A small image classifier, trained from scratch: batches of 256.
Rows from block 2 of a small image classifier, named by matrix and row number. Rows with one number belong to one neuron. Each number is 500 + 50 x the weight over its row's rms, rounded and kept within 0 to 999. All counts start at 0. Numbers have three digits each.
After each neuron's rows are labels from the 100 images, of 14848, where the neuron reaches its highest value: "strongest on" is what is common among them. Only what is clearly more common there than usual is listed. The data: retinal OCT scans (Kermany 2017).
# fc1: MLP up (model.blocks.2.mlp.fc1.weight, 768x384), inputs 288-335
# fc2: MLP down (model.blocks.2.mlp.fc2.weight, 384x768, transposed), outputs 288-335

fc1.4:521548554528563525528470489550498490471605520451479527499471369552530561666466529487539472514546455537511577455521458533458496598496454511382460
fc2.4:439448560522528459453485415501505510492435530577483434489505470520450548504484592488447513503485449549528464524584525467504514440529484477512558
strongest on: finding: normal

fc1.756:608501543582477574560427529466448419501465559540463488472485415435552460531420491462510453441479605516491471521538550439524383535505498568493462
fc2.756:493487474568460467511532449519533533549565519477493430530463489481515572404534545445509501493507454559418536369474570508442534507633486566506465
strongest on: finding: diabetic macular edema

fc1.167:524492490507486445402570513498482510491537506420442503519476456457502500454459471471449547480454486466516511525429557441502476390553484402493438
fc2.167:533478499533523510477491433477484512528435452501541540359397462472490562461495482468451544486440558585523494577459446478504484404462447381508494
strongest on: finding: choroidal neovascularization

fc1.76:528480485418454606509544464445487483491587514506537523524598513494464548529460516494482405443456449483504458446432471478508519513545491614514495
fc2.76:518496497513476559560514454421457466546617526537520512479566561470531470488599564468581514476568443435491584463513485511528544472441438542551460
strongest on: finding: choroidal neovascularization

fc1.58:520524527427489464485542480484611516483619474529502434568518544453528460487487535443451564479561481513439520588615454440458514547509509402575524
fc2.58:607519466612548548505547464442508458565501524531575474610511488459554478594511490602562501579518459450494558549496485403489517475495452504382534
strongest on: finding: normal

fc1.613:507413559497444520466480595624473495529464580431539521554499599556503566508502504493439586507438488602476495498469465491522445413409499520499482
fc2.613:456405476536547535411426500495467550523424500572444438514504514524437467487499531434466495572479578510502443551499526494461470467395553408561461
strongest on: finding: diabetic macular edema

fc1.0:508405450518535508626556459610489447480406545409434531566485445492429503574542555486539514493521442521438525525562486460529501461405535506462616
fc2.0:510361549574488498536328501482490485482486621623460489613567534453459522477520520536511438536486483476519532519475478523541481551556473485480576
strongest on: finding: choroidal neovascularization

fc1.326:491520476480479546539504509419444484477508406472561508468418496604470538474567638480497531446516519572463462436577493438560509585494444494525595
fc2.326:451530476538488591496490488443478450499446571464508544592486515600530470477526399548576477470448512477494549538487502486499453507408532443493450
strongest on: finding: diabetic macular edema

fc1.531:513552560496443486468498528501563468497507471480481489449446479533570433522393510489492477504466451448451518524491479515470491554517473497481563
fc2.531:465556442438423513441541523553477499591524393479520443478504439465548400544469531393525476490536561470420564591463518463539458523499423597507526
strongest on: finding: diabetic macular edema

fc1.186:566578457514488542453555485477523489493500524500486404517568402448444527499580415498463407494409474458462528556456484487521562526427526503489460
fc2.186:536531477442447409450555442436463540453467452468511508525415569512456414449530524520534460492501582479531491560482549554509552529462513521482485
strongest on: finding: choroidal neovascularization

fc1.239:566498436509573498504562488561511429512546522486518500475487538496497501583484512494437461479508533500460491511534498548500442492594537562590437
fc2.239:494426515500533573514526445463463606520506549608602488462458458528547485509494538397520570509527454508431534468566486477517437415542517531470520
strongest on: finding: normal

fc1.590:525473496443538576507584544438569486577484464455475433521531440566445505453537516475562486520484407480544455474483537533506430553558472423484455
fc2.590:449461542487497511605504474579471506464486525454438511546451559504563480525452557422586478494522487482491357464431468535552435503474482504465508
strongest on: finding: normal

fc1.313:522474477467580508416502522483514566439552515475502538471475457597557546475581460470434394450439546582544456541459551453514441560538509569449494
fc2.313:473530616494491414514545480537617481486542481457437497424495526571574463409506413525518456496472504474505532463522521538431441586560498612506559
strongest on: finding: diabetic macular edema

fc1.150:550509516396484470478515537545430499517492442498486458465545512483553547451616388468545466487539457477468499476385598436532509444583523458485368
fc2.150:413449539562503485489558487494473489451478635436489454468513553433556549437590570538460482545532473575526439421559526497452444527485575525452522
strongest on: finding: diabetic macular edema

fc1.557:508475602511506521500527545468597485537499569467380517536564455479468647466546496447425540431551473415467451544534537440519569565505451527469556
fc2.557:573443531569529541539559524511455526496445559541423461436555467560405518502452458548488473557573515397495580391562488464583475521463489456536538
strongest on: finding: choroidal neovascularization

fc1.52:481587551546535476412576502608591595492521545493595511444427577462423558459529502554470475481513500424594580475575519453436414562348443569542504
fc2.52:498519469476506445420503464472561479489481493502459455606404434442549504493492436485525478497432533540571462486482458516555546518492445580500516
strongest on: finding: choroidal neovascularization

fc1.189:550508578487541630424455440524510551551425392511489517447484547514584484573483453435534504447523492469582456486557420456522480486538463551570491
fc2.189:482460515438488470492523487406536509471463500462440593467514572744446452593628514513501478527500526456478478425493536527507463521483447481515530
strongest on: finding: choroidal neovascularization

fc1.219:501484485444503551514509535556484485407500513506422476466484540627534505550533567441402435569499485464565506516550571507508553503510509473428513
fc2.219:398486537474557474427512526532553474552514591508529548522460522385526538476531501537417522509485439560514412507459488487503568524571581494599442
strongest on: finding: drusen

fc1.544:565510599460472506432461381526480452436397458532482582504565462481488509447473567490467519437483450509530497500562444503542521459484466563582509
fc2.544:533449548398490490502480457539639517466439503522508585488490440605530445530530471504522506496505559533469507570526527562521472498481504509471522
strongest on: finding: choroidal neovascularization

fc1.488:503616497436438527438463520454490507481445560496505527477426495512591413442527408570578485512460544525490458614539547523519472568585526521561546
fc2.488:449422456526441464466507539450585501515562554462554469504478507520501441512548574595498513447546457539521495400531430580438544485551434419536479
strongest on: finding: diabetic macular edema

fc1.106:514500527460526507548552491563436480473478579478499488460460470458571496469406471520502552417510578540498470474508506434465480384493449530552457
fc2.106:468508575518506513590408510512481520483525482508587487517587587472493484521463408481441499338433534375485546469511444553534530497569479483530418
strongest on: finding: normal

fc1.297:483562575426484489555523427440523513471544524454451538441395577529461454399572536531479432479559545483418394549512561563537575505526533536445414
fc2.297:512474549455504523567491551465470612498405482532585517491481528487413542446452486586384508611521581479550513455557555504482480480556526490516475
strongest on: finding: choroidal neovascularization

fc1.762:523490446443484513427520440572489458527488529502496524458406495424525526459449489432499526555484472539481548439496512476503534472538510488584542
fc2.762:528528445508504403423449441480508472493459589496481408493550464514534477481520491522486412551572494503454352496465691506422517496493398525436509
strongest on: finding: choroidal neovascularization

fc1.503:504523506521479572460480552550498527480473458490519537488458536405575588579511494586452442437517479524460440537532457578500504474454556447581531
fc2.503:480545435479454413546437463495472474489556537499489547543516471507493516520552403432407423420487548469427508455465553483496449525510459512581513
strongest on: finding: choroidal neovascularization

fc1.595:562476482465524459553477549478492486495528512455471539506409490403448520541561473472480554522466513412502458572418504558527574587510507510516450
fc2.595:510491488530491414515535480503436544520586538360469468415439450501577464583507583453549588582444458514532483447429531508468493465530484520505458
strongest on: finding: normal

fc1.347:519618520482686433382489557531557416408474505433463536515583615542545538489599582490473476482539417516564504480563419496445556461489493512651532
fc2.347:532505560523550571486519543428510445487557469501609503580475467540436515512457547517528577550510466546514511540411537550531443495405518490482457
strongest on: finding: diabetic macular edema

fc1.88:534506532545416483484418544588557489461518536439532464500546545565498519505550526523484473526542486449547483489584504463429445555558499431514502
fc2.88:459505484571452531513479509535569476451534531498514605478522480552557430458473447518473495440402453520575558576523543458518445542522511385571478
strongest on: finding: normal

fc1.335:499507474553547427573432542470497502503477461583404526540439507495429484456440555447550532534509415511509483443546478471464446497562437563496480
fc2.335:481519552621560502360535482518553474557477465480583482552517407461530315555436565453406505551444553546431426504527510480540580472419522508539539
strongest on: finding: choroidal neovascularization

fc1.498:564451452476504550521492525581501496534481456621403531492563466515520587544434462468488560482519505475577412471479485459361550555474499441500452
fc2.498:529504455449515406434468434524497426514463476403509510466452473564475484502489539526543446548500436545535516497540471556454514376458442451598492
strongest on: finding: diabetic macular edema

fc1.678:487489489486516455455474455580535460574557479530492468512519503619525543432462514489553580515415507484541546583488538439526468426592441498453469
fc2.678:523443605514567571466458491508570540499483454494460445577529547546437418464525487469497592480521436476482550426576435516498413495551477528499472
strongest on: finding: choroidal neovascularization

fc1.552:533475465501459535552468544426527513522572534477470513547506611532547461507491540649510521506461559511424474455513467559482466531480514603475476
fc2.552:482490556502431427529552486501516494516490460573528450527527593456454519392545483475475566476498460525515487450410517510480474542568467497362406
strongest on: finding: choroidal neovascularization

fc1.458:552458580476523497322441421507489423433531425540434425468567542505414448476483488486475544441491500510534528471464474478470400527500566486402525
fc2.458:506574565558408481502514533534500481480537450491563526564420481500459530550420528485548448501564540387503513391576478536540459545532397412434483
strongest on: finding: normal

fc1.740:448493594425489419454556464521588515523502496506477548477498506497467488443409509550534521496482482566555556525532487497465453490465558579602604
fc2.740:383498599432467504549451421483400446498509548498449519534504545520431499435498470507470451431515460481608493496468557521577486458565560584523477
strongest on: finding: drusen

fc1.295:527498514486516521533471500484611547519541521442594565421462502537558621546471416560521499525539477503569499516454467572572583440549441525512491
fc2.295:475490471479456362426495483513545445523522499477551567542465501545611506478492628528535386503555550548492566521529463573535557502503556415465522
strongest on: finding: drusen

fc1.334:462510447525518500464503502457462478475401551574533513500512489486529566565463529583473474438501500526469510572496561548460427473628508517465494
fc2.334:489513464468550493669494478487460440433513502593601470487477486444394576531447493448489395573413539455503420546535564492414544536479356505439420
strongest on: finding: choroidal neovascularization; finding: diabetic macular edema

fc1.414:449519447499456493556524519605545570573488595479553521547561532476483467416523567526522457321522537469413434568535506475496513556569438426506522
fc2.414:560493500509513417466518497574412457481422503507441496508616464472590522562478499506435507509500466467446447547515534524488525462478596534498515
strongest on: finding: normal

fc1.435:503454482551556455521496538493560458544545490454456447482432610517579557449516563500508482425512558456502524467547478440523527632550417486493521
fc2.435:532502556533418491483482612508416483467502532486441456523480535457613459598529509523489577419494523329507438482508584482535509462532437525456462
strongest on: finding: choroidal neovascularization

fc1.542:572562499519455510514481496432531605522538567468566467537509554545539511489578612489543545548551472540537522534579574421427514545526513513535545
fc2.542:410514462504537461496463469534518504494423419479519498544514496485458518556543473562495493486521499482444450545524527464585438561497529485530487
strongest on: finding: diabetic macular edema

fc1.523:490516487480536502572456525515636515569487492519496567507578385511409501506520421512493458532512456487509436457516454418483508508449439549466557
fc2.523:473543478426563512518438549531505395465588502597522496466481528504476425457474422487536485513443518457498464482377613494570503457492516514577391
strongest on: finding: choroidal neovascularization

fc1.310:478564603507517460497474545547544463539384490517514558503433540477542519552469518443492530539494523597494522395507559472582457427473542469463483
fc2.310:451454484564480506659361562537476503517597501461529503501465520496424502474388425480404430549437479475485589539612530463411572594523530488404511
strongest on: finding: diabetic macular edema

fc1.23:557552471500453551536526484515471472428493483461536539506475452548454436558511547478506451447487506450434459539444444477522499485516480522527395
fc2.23:592517467522549508455537607463510476456544452346533456538467541567523480511451438484496536448459558515506495520454520490432486562405577451556418
strongest on: finding: choroidal neovascularization; finding: drusen

fc1.130:513465626482460397574479535490452452528458477468421518540455436460493477493389517613516384418512405529538562493475491498403505426468473429519523
fc2.130:580519494496500490571491513400513472523524563512529587448533521484479478418528493498528508476473503509589486497390568470416470546513614555443496
strongest on: finding: choroidal neovascularization

fc1.654:493451453556503557571494487461471527533482513581539518442499425387584462418564586581472564563425509568506451482412466501520511510548550615473529
fc2.654:520517434460574454478502501508598432573584487450475507488483538449487586521566464525581424591520462508511507447521388506579541481554501538508527
strongest on: finding: choroidal neovascularization

fc1.521:561497480543570502399480517628498568428430486508569467556447446595513417499493587473474541494425522559516540515584392501423460524484475578509513
fc2.521:389523589489439632564435435608581447504372481513558434471526478484469498484451560470465442442525531494590567431500506491488542393476533502526481
strongest on: finding: choroidal neovascularization

fc1.697:539450482502598437533418465452542478508454459472546438498426467528541434530644490556446584487486564471477486436556511494519491416595496467470428
fc2.697:544563446412421521543519534479496552533468453512579518513558605588542576536455442456549562428465487462479479535460545544512465380573440485478427
strongest on: finding: diabetic macular edema

fc1.431:559637577403498526458563546471496459439564529543463522471384493454479562550488592511483449555325548542527459490496537503520505417568420451530429
fc2.431:462532513496431599481506550508513480446406469521525455464590591459515529480490527503527412590455452424588514500551449437428529497504584514441579
strongest on: finding: diabetic macular edema

fc1.752:435469482577562495430533489405474485541439460437510513501522479468406517430429512472473545577470433469467529473573475592514466495495527497440476
fc2.752:374506418466530513421501475508589508463514490477503468524548455398500526550569437530442530594491478556531512443541562482504465439557485548519483
strongest on: finding: diabetic macular edema

fc1.650:469561493478501531489480552533490461459528510438533399498490511602521486575506576442471532444573495472565535515451505528457548568542476552577524
fc2.650:510453600426496470474503522455491501502533490486534549566483493424464584530510568464480474492411513437530429501479452559471433477445516519542484
strongest on: finding: choroidal neovascularization

fc1.597:560467488498516494582484481563458550516487486457533497484475472503447535499483477440545494416512498452439567452499577472513439478598511426509556
fc2.597:440441603443460557507520492548396535393472493614562499459527475498584565513456455490479466551519458499415444477474614548542456450467477524464493
strongest on: finding: diabetic macular edema

fc1.433:530555473529449466461461596561526463516455597557515454484531506506510407355479422430507456494491483533481489514481418552491572562458461418471588
fc2.433:545587479557500535510450526529457419517514537452445507630521508526461458553553542513512586437515515520548535459502496461501570589577495462514418
strongest on: finding: normal

fc1.641:580555446476566456557418581453558517557470503464520494531506494396534537433489528523491415564547381544560528528500534477555521441456471538586480
fc2.641:394510534444531537487461595547568466458553428529506521549538501538528501544511436546493483540568517424660518527491362457537515482431546445498504
strongest on: finding: normal

fc1.492:546478573488414496498524503540520465432490450520455585412454451497463542421542527520539517585413526420381455481522497480397420459465532479472501
fc2.492:499476458529599527598447515566488486494486448504494514458436477482486548587535529520447473465548534415419458444525424525510565565447496486534499
strongest on: finding: drusen

fc1.290:577498467490562552487583467562457549573503559496542463516473482496465472451539531502450451474471498519526531536520525522433492538467547480484450
fc2.290:538439581577477435501494487628634463445551364472541494439481479505519496478484562522516480546475589536471464439546494511451460470546536515505478
strongest on: finding: diabetic macular edema

fc1.630:542503539520491570515464446457473466391529534520558493485481455466505583464459507423583458567594473527498462405532467420488533434460399597511407
fc2.630:451549430498448437584459532477393427510439550479459517572517474505446438495459584483518459473388503474447475519476496434477481512493434528444558
strongest on: finding: choroidal neovascularization

fc1.264:433543454613536533517588449555458393466502566454538486512534445543513513500462430516584430532514537512543491451501527472531415536525508395499434
fc2.264:441480547591529500518479483475417507514487479454458497498497439528547545560498491475529514494549478484533508461580514467446507477490490474491508
strongest on: finding: normal

fc1.695:556445473421532496476496469525520453579499444554449533482492497524550579501515524553410488489488376515474483548523480531407505484530538496455448
fc2.695:445403510474433458411492495478437587404465477565489488611510565610506469436514514465505502527425445524567552474463477428482549433425555564478414
strongest on: finding: diabetic macular edema

fc1.437:357547479524465520518440483548484551478572471489558502395510550476480489502480557399454492547558546554551510475424580540539471385441579492488504
fc2.437:459498476558521449450490509489556532622469472452433538512495464484539508593505591471491496451461535398447450503520434520444513554481526505533504
strongest on: finding: choroidal neovascularization

fc1.640:490464502529454496523535463450494463500559455392453518543475482578528493539578456555508474456620602538428521528457503492507550496613557509498451
fc2.640:539494500523535494482506505430505483579451361494554477488499502464510505458482516527629441525484532480481461508534476434484446544476454484497507
strongest on: finding: diabetic macular edema

fc1.111:461478586496545556538504517502520570485427565502579509532605608474576449485564513542441522427425499461437407480405543440620490514505548432509509
fc2.111:501519447508577475579564429547513487460517593518459492547484459413522572369601552548531569448572406461602442611524539413566561489464491587525448
strongest on: finding: diabetic macular edema

fc1.14:475542462501438526517443451453487444541526517484482581496521495475472522472572418538502473533504462461552459451541462512524538477486445468471500
fc2.14:563487458539456500466535487432533376502512530490485511549599518503443544467442450503527489576488558556506527507515495527491480461448552461587405
strongest on: finding: choroidal neovascularization

fc1.626:535453526497454441495485503529530537458447393579507544529501530497458538531517533580464536492437481447511440537503614540478519540479509475470470
fc2.626:496516401458438556577509619509373485565488532422550479441462537543449564439500555543550531500592527467567521403503552427433554519530478489542518
strongest on: finding: diabetic macular edema

fc1.428:506538366530505457556460524515546499555557557572568493505408445505559603529520434472484483450488565514452501505415603532513466405435572558496579
fc2.428:512543548453545423384470500462422538489586565422535580496520514483463562482458541559441496489578437540473416508505550440565427541545464560428522
strongest on: finding: choroidal neovascularization

fc1.380:542377452520590578568608434547524516515459451587441567482361540500536624389526483481548517439548325467559580540495446491466475482447497495498523
fc2.380:522566429463504457416497517589547415458500575587543518471521544389500548544427448486456603501511599534486537476523461510482514547498574549513560
strongest on: finding: diabetic macular edema

fc1.656:518553500573602399560468467588473473466485523489465563518459465386515536364443480510464548460547582543612590477491342459469523566456509604560434
fc2.656:432466498532538537525518544542498530553451522498409557476520442485502438513482570529476513507442489477514483494417486468518559585525430443610439
strongest on: finding: diabetic macular edema

fc1.173:535512550461492561380532434547435427540570551524505496401466539423559474492494515449546483468515500423534513522428600503531502522397417548562444
fc2.173:515469481488477471526522425525521460599582542542522592436522510375597381591615427501451527466510503480465454497473444527500449496506558443483542
strongest on: finding: normal

fc1.358:525579542574565568436448514494527521535502536428548459608393382592529473519457537433508535488546473531412451514448597529546401565433475469601405
fc2.358:439514449538583438484468457582494424408520482506454471536472516495495594520545415441570435500480599377495436461462487448478493476466439543510481
strongest on: finding: normal

fc1.732:506522527489570539469569466471599408485505466518537532462495569514610511440436447532554402569453540509484487485469492551502527496415398441467484
fc2.732:533507506479499462447578507455511524536485481501469453415540518483498531527558463429483563509467484547474499467478575433531482507508475556633543
strongest on: finding: choroidal neovascularization

fc1.165:519491506455546493556501485460579481427537493574461515486493555437533431530444550494448531514610438478489485525512546578489493517488393483492467
fc2.165:466540423530482479500561578466466477483471526535579473497538485492504532545619542481463518565462567471575592456595543503525532508489457525435520
strongest on: finding: normal

fc1.754:473469449459566515470600546468529531577487482486520517480494558502465493508524587473511635524566446408484553496323460499499589507466429446520539
fc2.754:543507528469468530491598572509544502545488552551557572544524486587536570467537443443506581490467446480614532491378513516573411556539539480586462
strongest on: finding: diabetic macular edema

fc1.253:424479546502515563477455524544500679488553526492466558558523482536534503472498551466499564512451467409482534468595490498456516425482469535435520
fc2.253:454518531462465494406524440506400454493437524546423609557558493509425543507527529445493496501505552473554431529387477493523583499455470502502437
strongest on: finding: choroidal neovascularization

fc1.474:471601542465483488437536512506439488501466470485529541463519478458557469512536540504445509473439493511459484513487400459594417538495428534480421
fc2.474:518517555517487529461474472484463519490528441466547448407486526478618456461549549524433469535505467567563452488494419564428531461571466572500502
strongest on: finding: choroidal neovascularization

fc1.475:584563478552473424522480445554524455487483526521507513547553475507533449513459469429425526569435441470506477630455483494508463538621457519497402
fc2.475:511522489609477426512611530494443446525469565509472585489502550571521593492560431499495535525428526478459555490528491579546501496416492556523499
strongest on: finding: drusen

fc1.735:528416559556446493528506484472479467522531528544405591557473520507494524602435520478530496509480435591549514502461508449517507558455564539483559
fc2.735:531470390489581521582506461544427542558454502499445526555511497491415496609523449404483455546505481531588565494443473574518507442562484535459445
strongest on: finding: choroidal neovascularization

fc1.92:499498520605484529453534552445525460572526491478544464453504491503432484610511498453499560524512453489520474558567492533555484442488513524498441
fc2.92:511339434517466578506543496563560500435598524501525457501456539551573465550476571489481523562541569514466508409544578511512488535550476437476436
strongest on: finding: normal

fc1.98:529479515492485488519560566526443497534420528479499454518461496492566451566563467537499530475398422540454538472479465473382576498519479504565520
fc2.98:465524501441435483440430533461451587521487508435550627480454430547462497586451504595407510550458587491563495539627522429490533471529532495424507
strongest on: finding: choroidal neovascularization

fc1.217:461526543425429481499457496507482560524552513434447583458541539382588481597480444467446538528595429563513527487477479546477470484457425492601464
fc2.217:420474518534545479526455520538498455456483465470513494457530547465579572554450465500500508496518495518508586511539492479538474508590450559567564
strongest on: finding: diabetic macular edema

fc1.712:426499472534574474574567506571495515481535394502562412430526503537477520570452515571520587495456525507541461469435510518388465465536559476512460
fc2.712:483495496542510588489593573424490434437538457542592450530458487540594467429569517525590423463507523469446454479470526454500499551430596454505385
strongest on: finding: choroidal neovascularization

fc1.487:569501408580525574563485466521532416479510477489502446499505428474496502517543560464482473538572464520375510429490563567400423524502482476508421
fc2.487:535484478450523514525572488523473442477563506549445499490460482478452459461542531461525459518456511449473405514470503473489476477540521509568574
strongest on: finding: choroidal neovascularization

fc1.276:425483503558499612631518475560541446516467484535452597522448448454403457483467579468611485437460466583490495508535522546521411565493450465471535
fc2.276:486503592541516546405440446551516467346498507603504487464529595470507453400511525482550498464482493460421500480496564420469516469589452523461506
strongest on: finding: choroidal neovascularization