Rows from block 5, named by matrix and row number. Rows with one number belong to one attention dimension. Each number is 50 + 10 x the weight over the matrix's rms, rounded and kept within 0 to 99. All counts start at 0.
# q: attention query, key and value (stacked) (model.blocks.5.attn.qkv.weight, 1152x384, the q third), inputs 96-191
# k: attention query, key and value (stacked) (model.blocks.5.attn.qkv.weight, 1152x384, the k third), inputs 96-191
q.247:59 56 36 55 36 63 52 60 37 33 30 56 50 48 67 39 57 40 32 43 60 63 58 54 47 62 45 34 36 75 44 36 35 52 58 43 50 76 66 54 45 35 54 45 63 54 71 55 41 67 77 38 51 56 28 39 57 59 59 77 51 71 41 35 64 50 63 30 51 50 46 56 44 42 54 35 52 42 48 49 45 42 65 50 46 52 49 55 49 51 52 44 53 55 56 41
q.248:50 37 67 42 50 42 41 56 49 46 38 41 35 62 28 56 63 28 56 65 53 36 62 38 44 46 43 48 71 43 79 38 33 44 58 53 44 37 59 51 51 25 43 87 55 40 41 60 60 48 23 39 52 48 68 48 42 28 43 60 47 42 53 50 47 40 74 55 68 42 52 53 33 54 34 53 64 40 50 48 32 72 48 57 59 51 61 69 52 41 53 66 60 58 61 49
q.249:57 46 51 50 56 50 62 42 52 54 44 54 45 63 41 55 57 60 64 61 45 53 34 47 56 58 54 39 62 72 32 52 70 60 41 68 55 21 57 54 52 50 46 36 63 68 56 55 41 57 59 68 54 56 47 46 46 39 61 54 45 38 69 57 52 48 57 54 52 57 16 42 44 53 41 44 53 42 55 59 55 22 52 68 56 47 59 42 49 64 46 41 41 47 60 51
q.250:68 55 47 48 44 63 55 46 46 47 43 50 34 61 56 36 49 42 43 61 50 53 51 29 60 53 40 44 61 46 43 77 60 43 48 67 65 57 62 34 31 42 44 44 66 46 43 52 37 62 56 57 28 59 41 59 57 63 43 57 35 46 49 42 65 65 42 51 52 63 49 54 63 53 52 39 55 50 61 52 58 67 55 60 39 48 54 49 48 51 43 52 59 53 72 36
q.251:65 45 36 45 54 62 35 68 62 75 29 67 53 54 41 54 43 61 48 44 44 43 50 55 34 30 61 62 38 48 51 31 60 55 71 51 71 65 42 78 49 45 48 45 50 50 26 44 53 42 39 69 42 50 70 58 55 55 44 54 57 55 44 59 39 33 29 59 47 45 62 61 58 36 47 69 31 59 38 51 53 50 39 22 51 54 31 51 60 33 47 59 63 36 45 35
q.252:59 71 57 43 58 35 42 38 58 49 33 44 40 44 89 27 53 49 42 45 45 48 48 58 46 37 39 34 67 42 48 60 61 52 48 40 25 49 52 61 50 36 58 48 48 61 40 57 51 36 42 42 36 44 40 72 64 48 48 59 44 48 51 43 37 42 55 58 46 56 52 56 56 46 45 31 57 28 54 52 51 46 42 62 49 46 51 56 34 47 49 45 51 64 56 46
q.253:56 63 38 38 63 55 54 52 69 72 59 58 47 44 39 78 53 42 40 58 41 52 54 80 62 37 49 49 50 58 58 29 40 46 37 49 41 43 60 62 56 33 55 32 66 39 52 58 58 54 68 62 38 46 56 64 72 41 51 44 45 63 45 38 43 40 76 55 40 51 63 58 45 49 52 38 38 66 55 64 61 34 38 59 65 58 65 55 41 44 56 55 28 43 58 28
q.254:40 42 30 56 67 55 72 77 27 38 64 66 71 48 45 55 38 46 47 52 32 53 30 52 41 69 53 38 43 52 57 39 58 52 53 39 42 44 47 43 52 45 45 33 40 32 45 38 62 61 47 69 41 43 53 69 53 41 48 60 52 52 59 63 59 79 66 48 42 51 70 57 44 46 53 47 47 59 42 58 50 68 44 36 61 64 55 45 71 45 23 39 51 47 36 48
k.247:43 65 43 60 52 32 67 46 60 37 64 57 45 55 67 75 51 56 56 45 56 59 53 61 26 59 54 66 69 59 45 62 54 37 48 47 40 53 54 43 59 56 54 59 65 50 44 52 62 48 33 65 48 45 70 59 45 39 35 50 43 44 44 59 48 54 42 64 33 65 64 51 65 47 58 70 54 68 37 54 46 44 62 45 48 57 67 50 35 73 46 44 38 56 58 63
k.248:53 50 43 42 55 49 69 44 31 52 40 48 57 52 59 57 62 48 41 64 48 49 50 46 44 52 48 44 27 53 53 68 35 46 54 60 57 49 33 56 45 48 67 55 43 48 54 51 26 45 48 58 61 49 62 41 69 45 39 46 51 48 47 40 28 66 49 32 37 39 52 31 43 46 56 48 36 42 39 60 48 55 42 59 52 29 51 39 53 27 48 55 53 63 37 56
k.249:40 41 43 39 51 46 32 73 60 23 44 53 41 50 47 62 56 44 38 48 51 52 52 56 51 64 31 35 48 28 59 28 67 50 38 43 45 34 59 43 50 45 62 47 56 49 69 49 57 58 48 44 35 31 52 71 42 28 36 52 38 77 43 50 59 54 52 53 47 55 24 59 44 50 44 66 49 61 48 53 61 49 50 65 45 55 48 21 59 73 66 51 60 41 40 44
k.250:45 54 49 48 47 55 49 61 45 42 47 62 53 66 51 66 62 49 45 51 44 25 56 58 39 49 35 47 69 37 50 45 62 46 46 48 34 33 52 49 41 45 40 57 47 51 49 49 60 48 44 53 43 49 41 59 39 56 40 37 46 56 74 60 40 43 60 42 47 53 37 46 56 52 71 56 75 43 41 60 44 37 60 56 58 61 46 46 56 65 60 37 40 59 51 69
k.251:55 18 41 36 52 54 42 35 58 66 44 46 37 65 52 52 50 67 54 54 54 40 48 49 63 43 55 55 32 58 60 69 50 61 59 64 64 55 37 42 40 45 57 33 43 57 55 61 52 61 37 35 49 63 32 58 54 48 60 41 53 24 49 65 45 38 70 53 43 55 29 38 59 45 30 44 57 52 56 34 60 43 73 53 36 36 46 47 43 69 44 47 38 58 67 74
k.252:60 54 42 43 46 48 51 53 48 35 55 42 42 62 43 33 53 50 50 61 56 59 69 39 52 57 58 40 22 50 51 53 35 46 47 45 40 46 61 48 43 40 48 36 34 55 40 48 40 56 64 57 55 65 59 44 41 52 42 56 41 39 52 65 62 51 57 64 54 36 50 40 50 48 46 56 43 33 56 53 36 51 49 67 56 60 60 58 45 47 52 44 60 33 48 48
k.253:64 45 57 52 53 38 42 30 56 47 57 42 45 38 54 68 54 55 42 42 25 59 56 42 48 52 58 60 38 43 66 61 55 44 54 53 58 56 44 39 31 55 74 43 45 53 27 36 52 46 47 38 61 56 51 42 46 51 40 46 51 39 51 53 53 63 43 61 48 36 50 58 49 56 53 58 38 47 51 42 48 73 69 51 19 42 48 60 63 67 44 67 57 26 66 51
k.254:55 46 43 53 53 62 43 44 49 34 50 56 35 62 71 65 43 55 43 42 57 52 56 56 51 54 59 36 44 43 39 41 55 28 64 54 42 54 47 39 49 66 45 63 58 59 61 35 50 53 48 71 54 36 43 61 38 37 59 53 43 58 51 50 54 46 56 34 51 69 53 56 37 31 41 64 56 47 65 61 44 57 55 57 51 42 61 48 37 56 36 66 38 56 64 64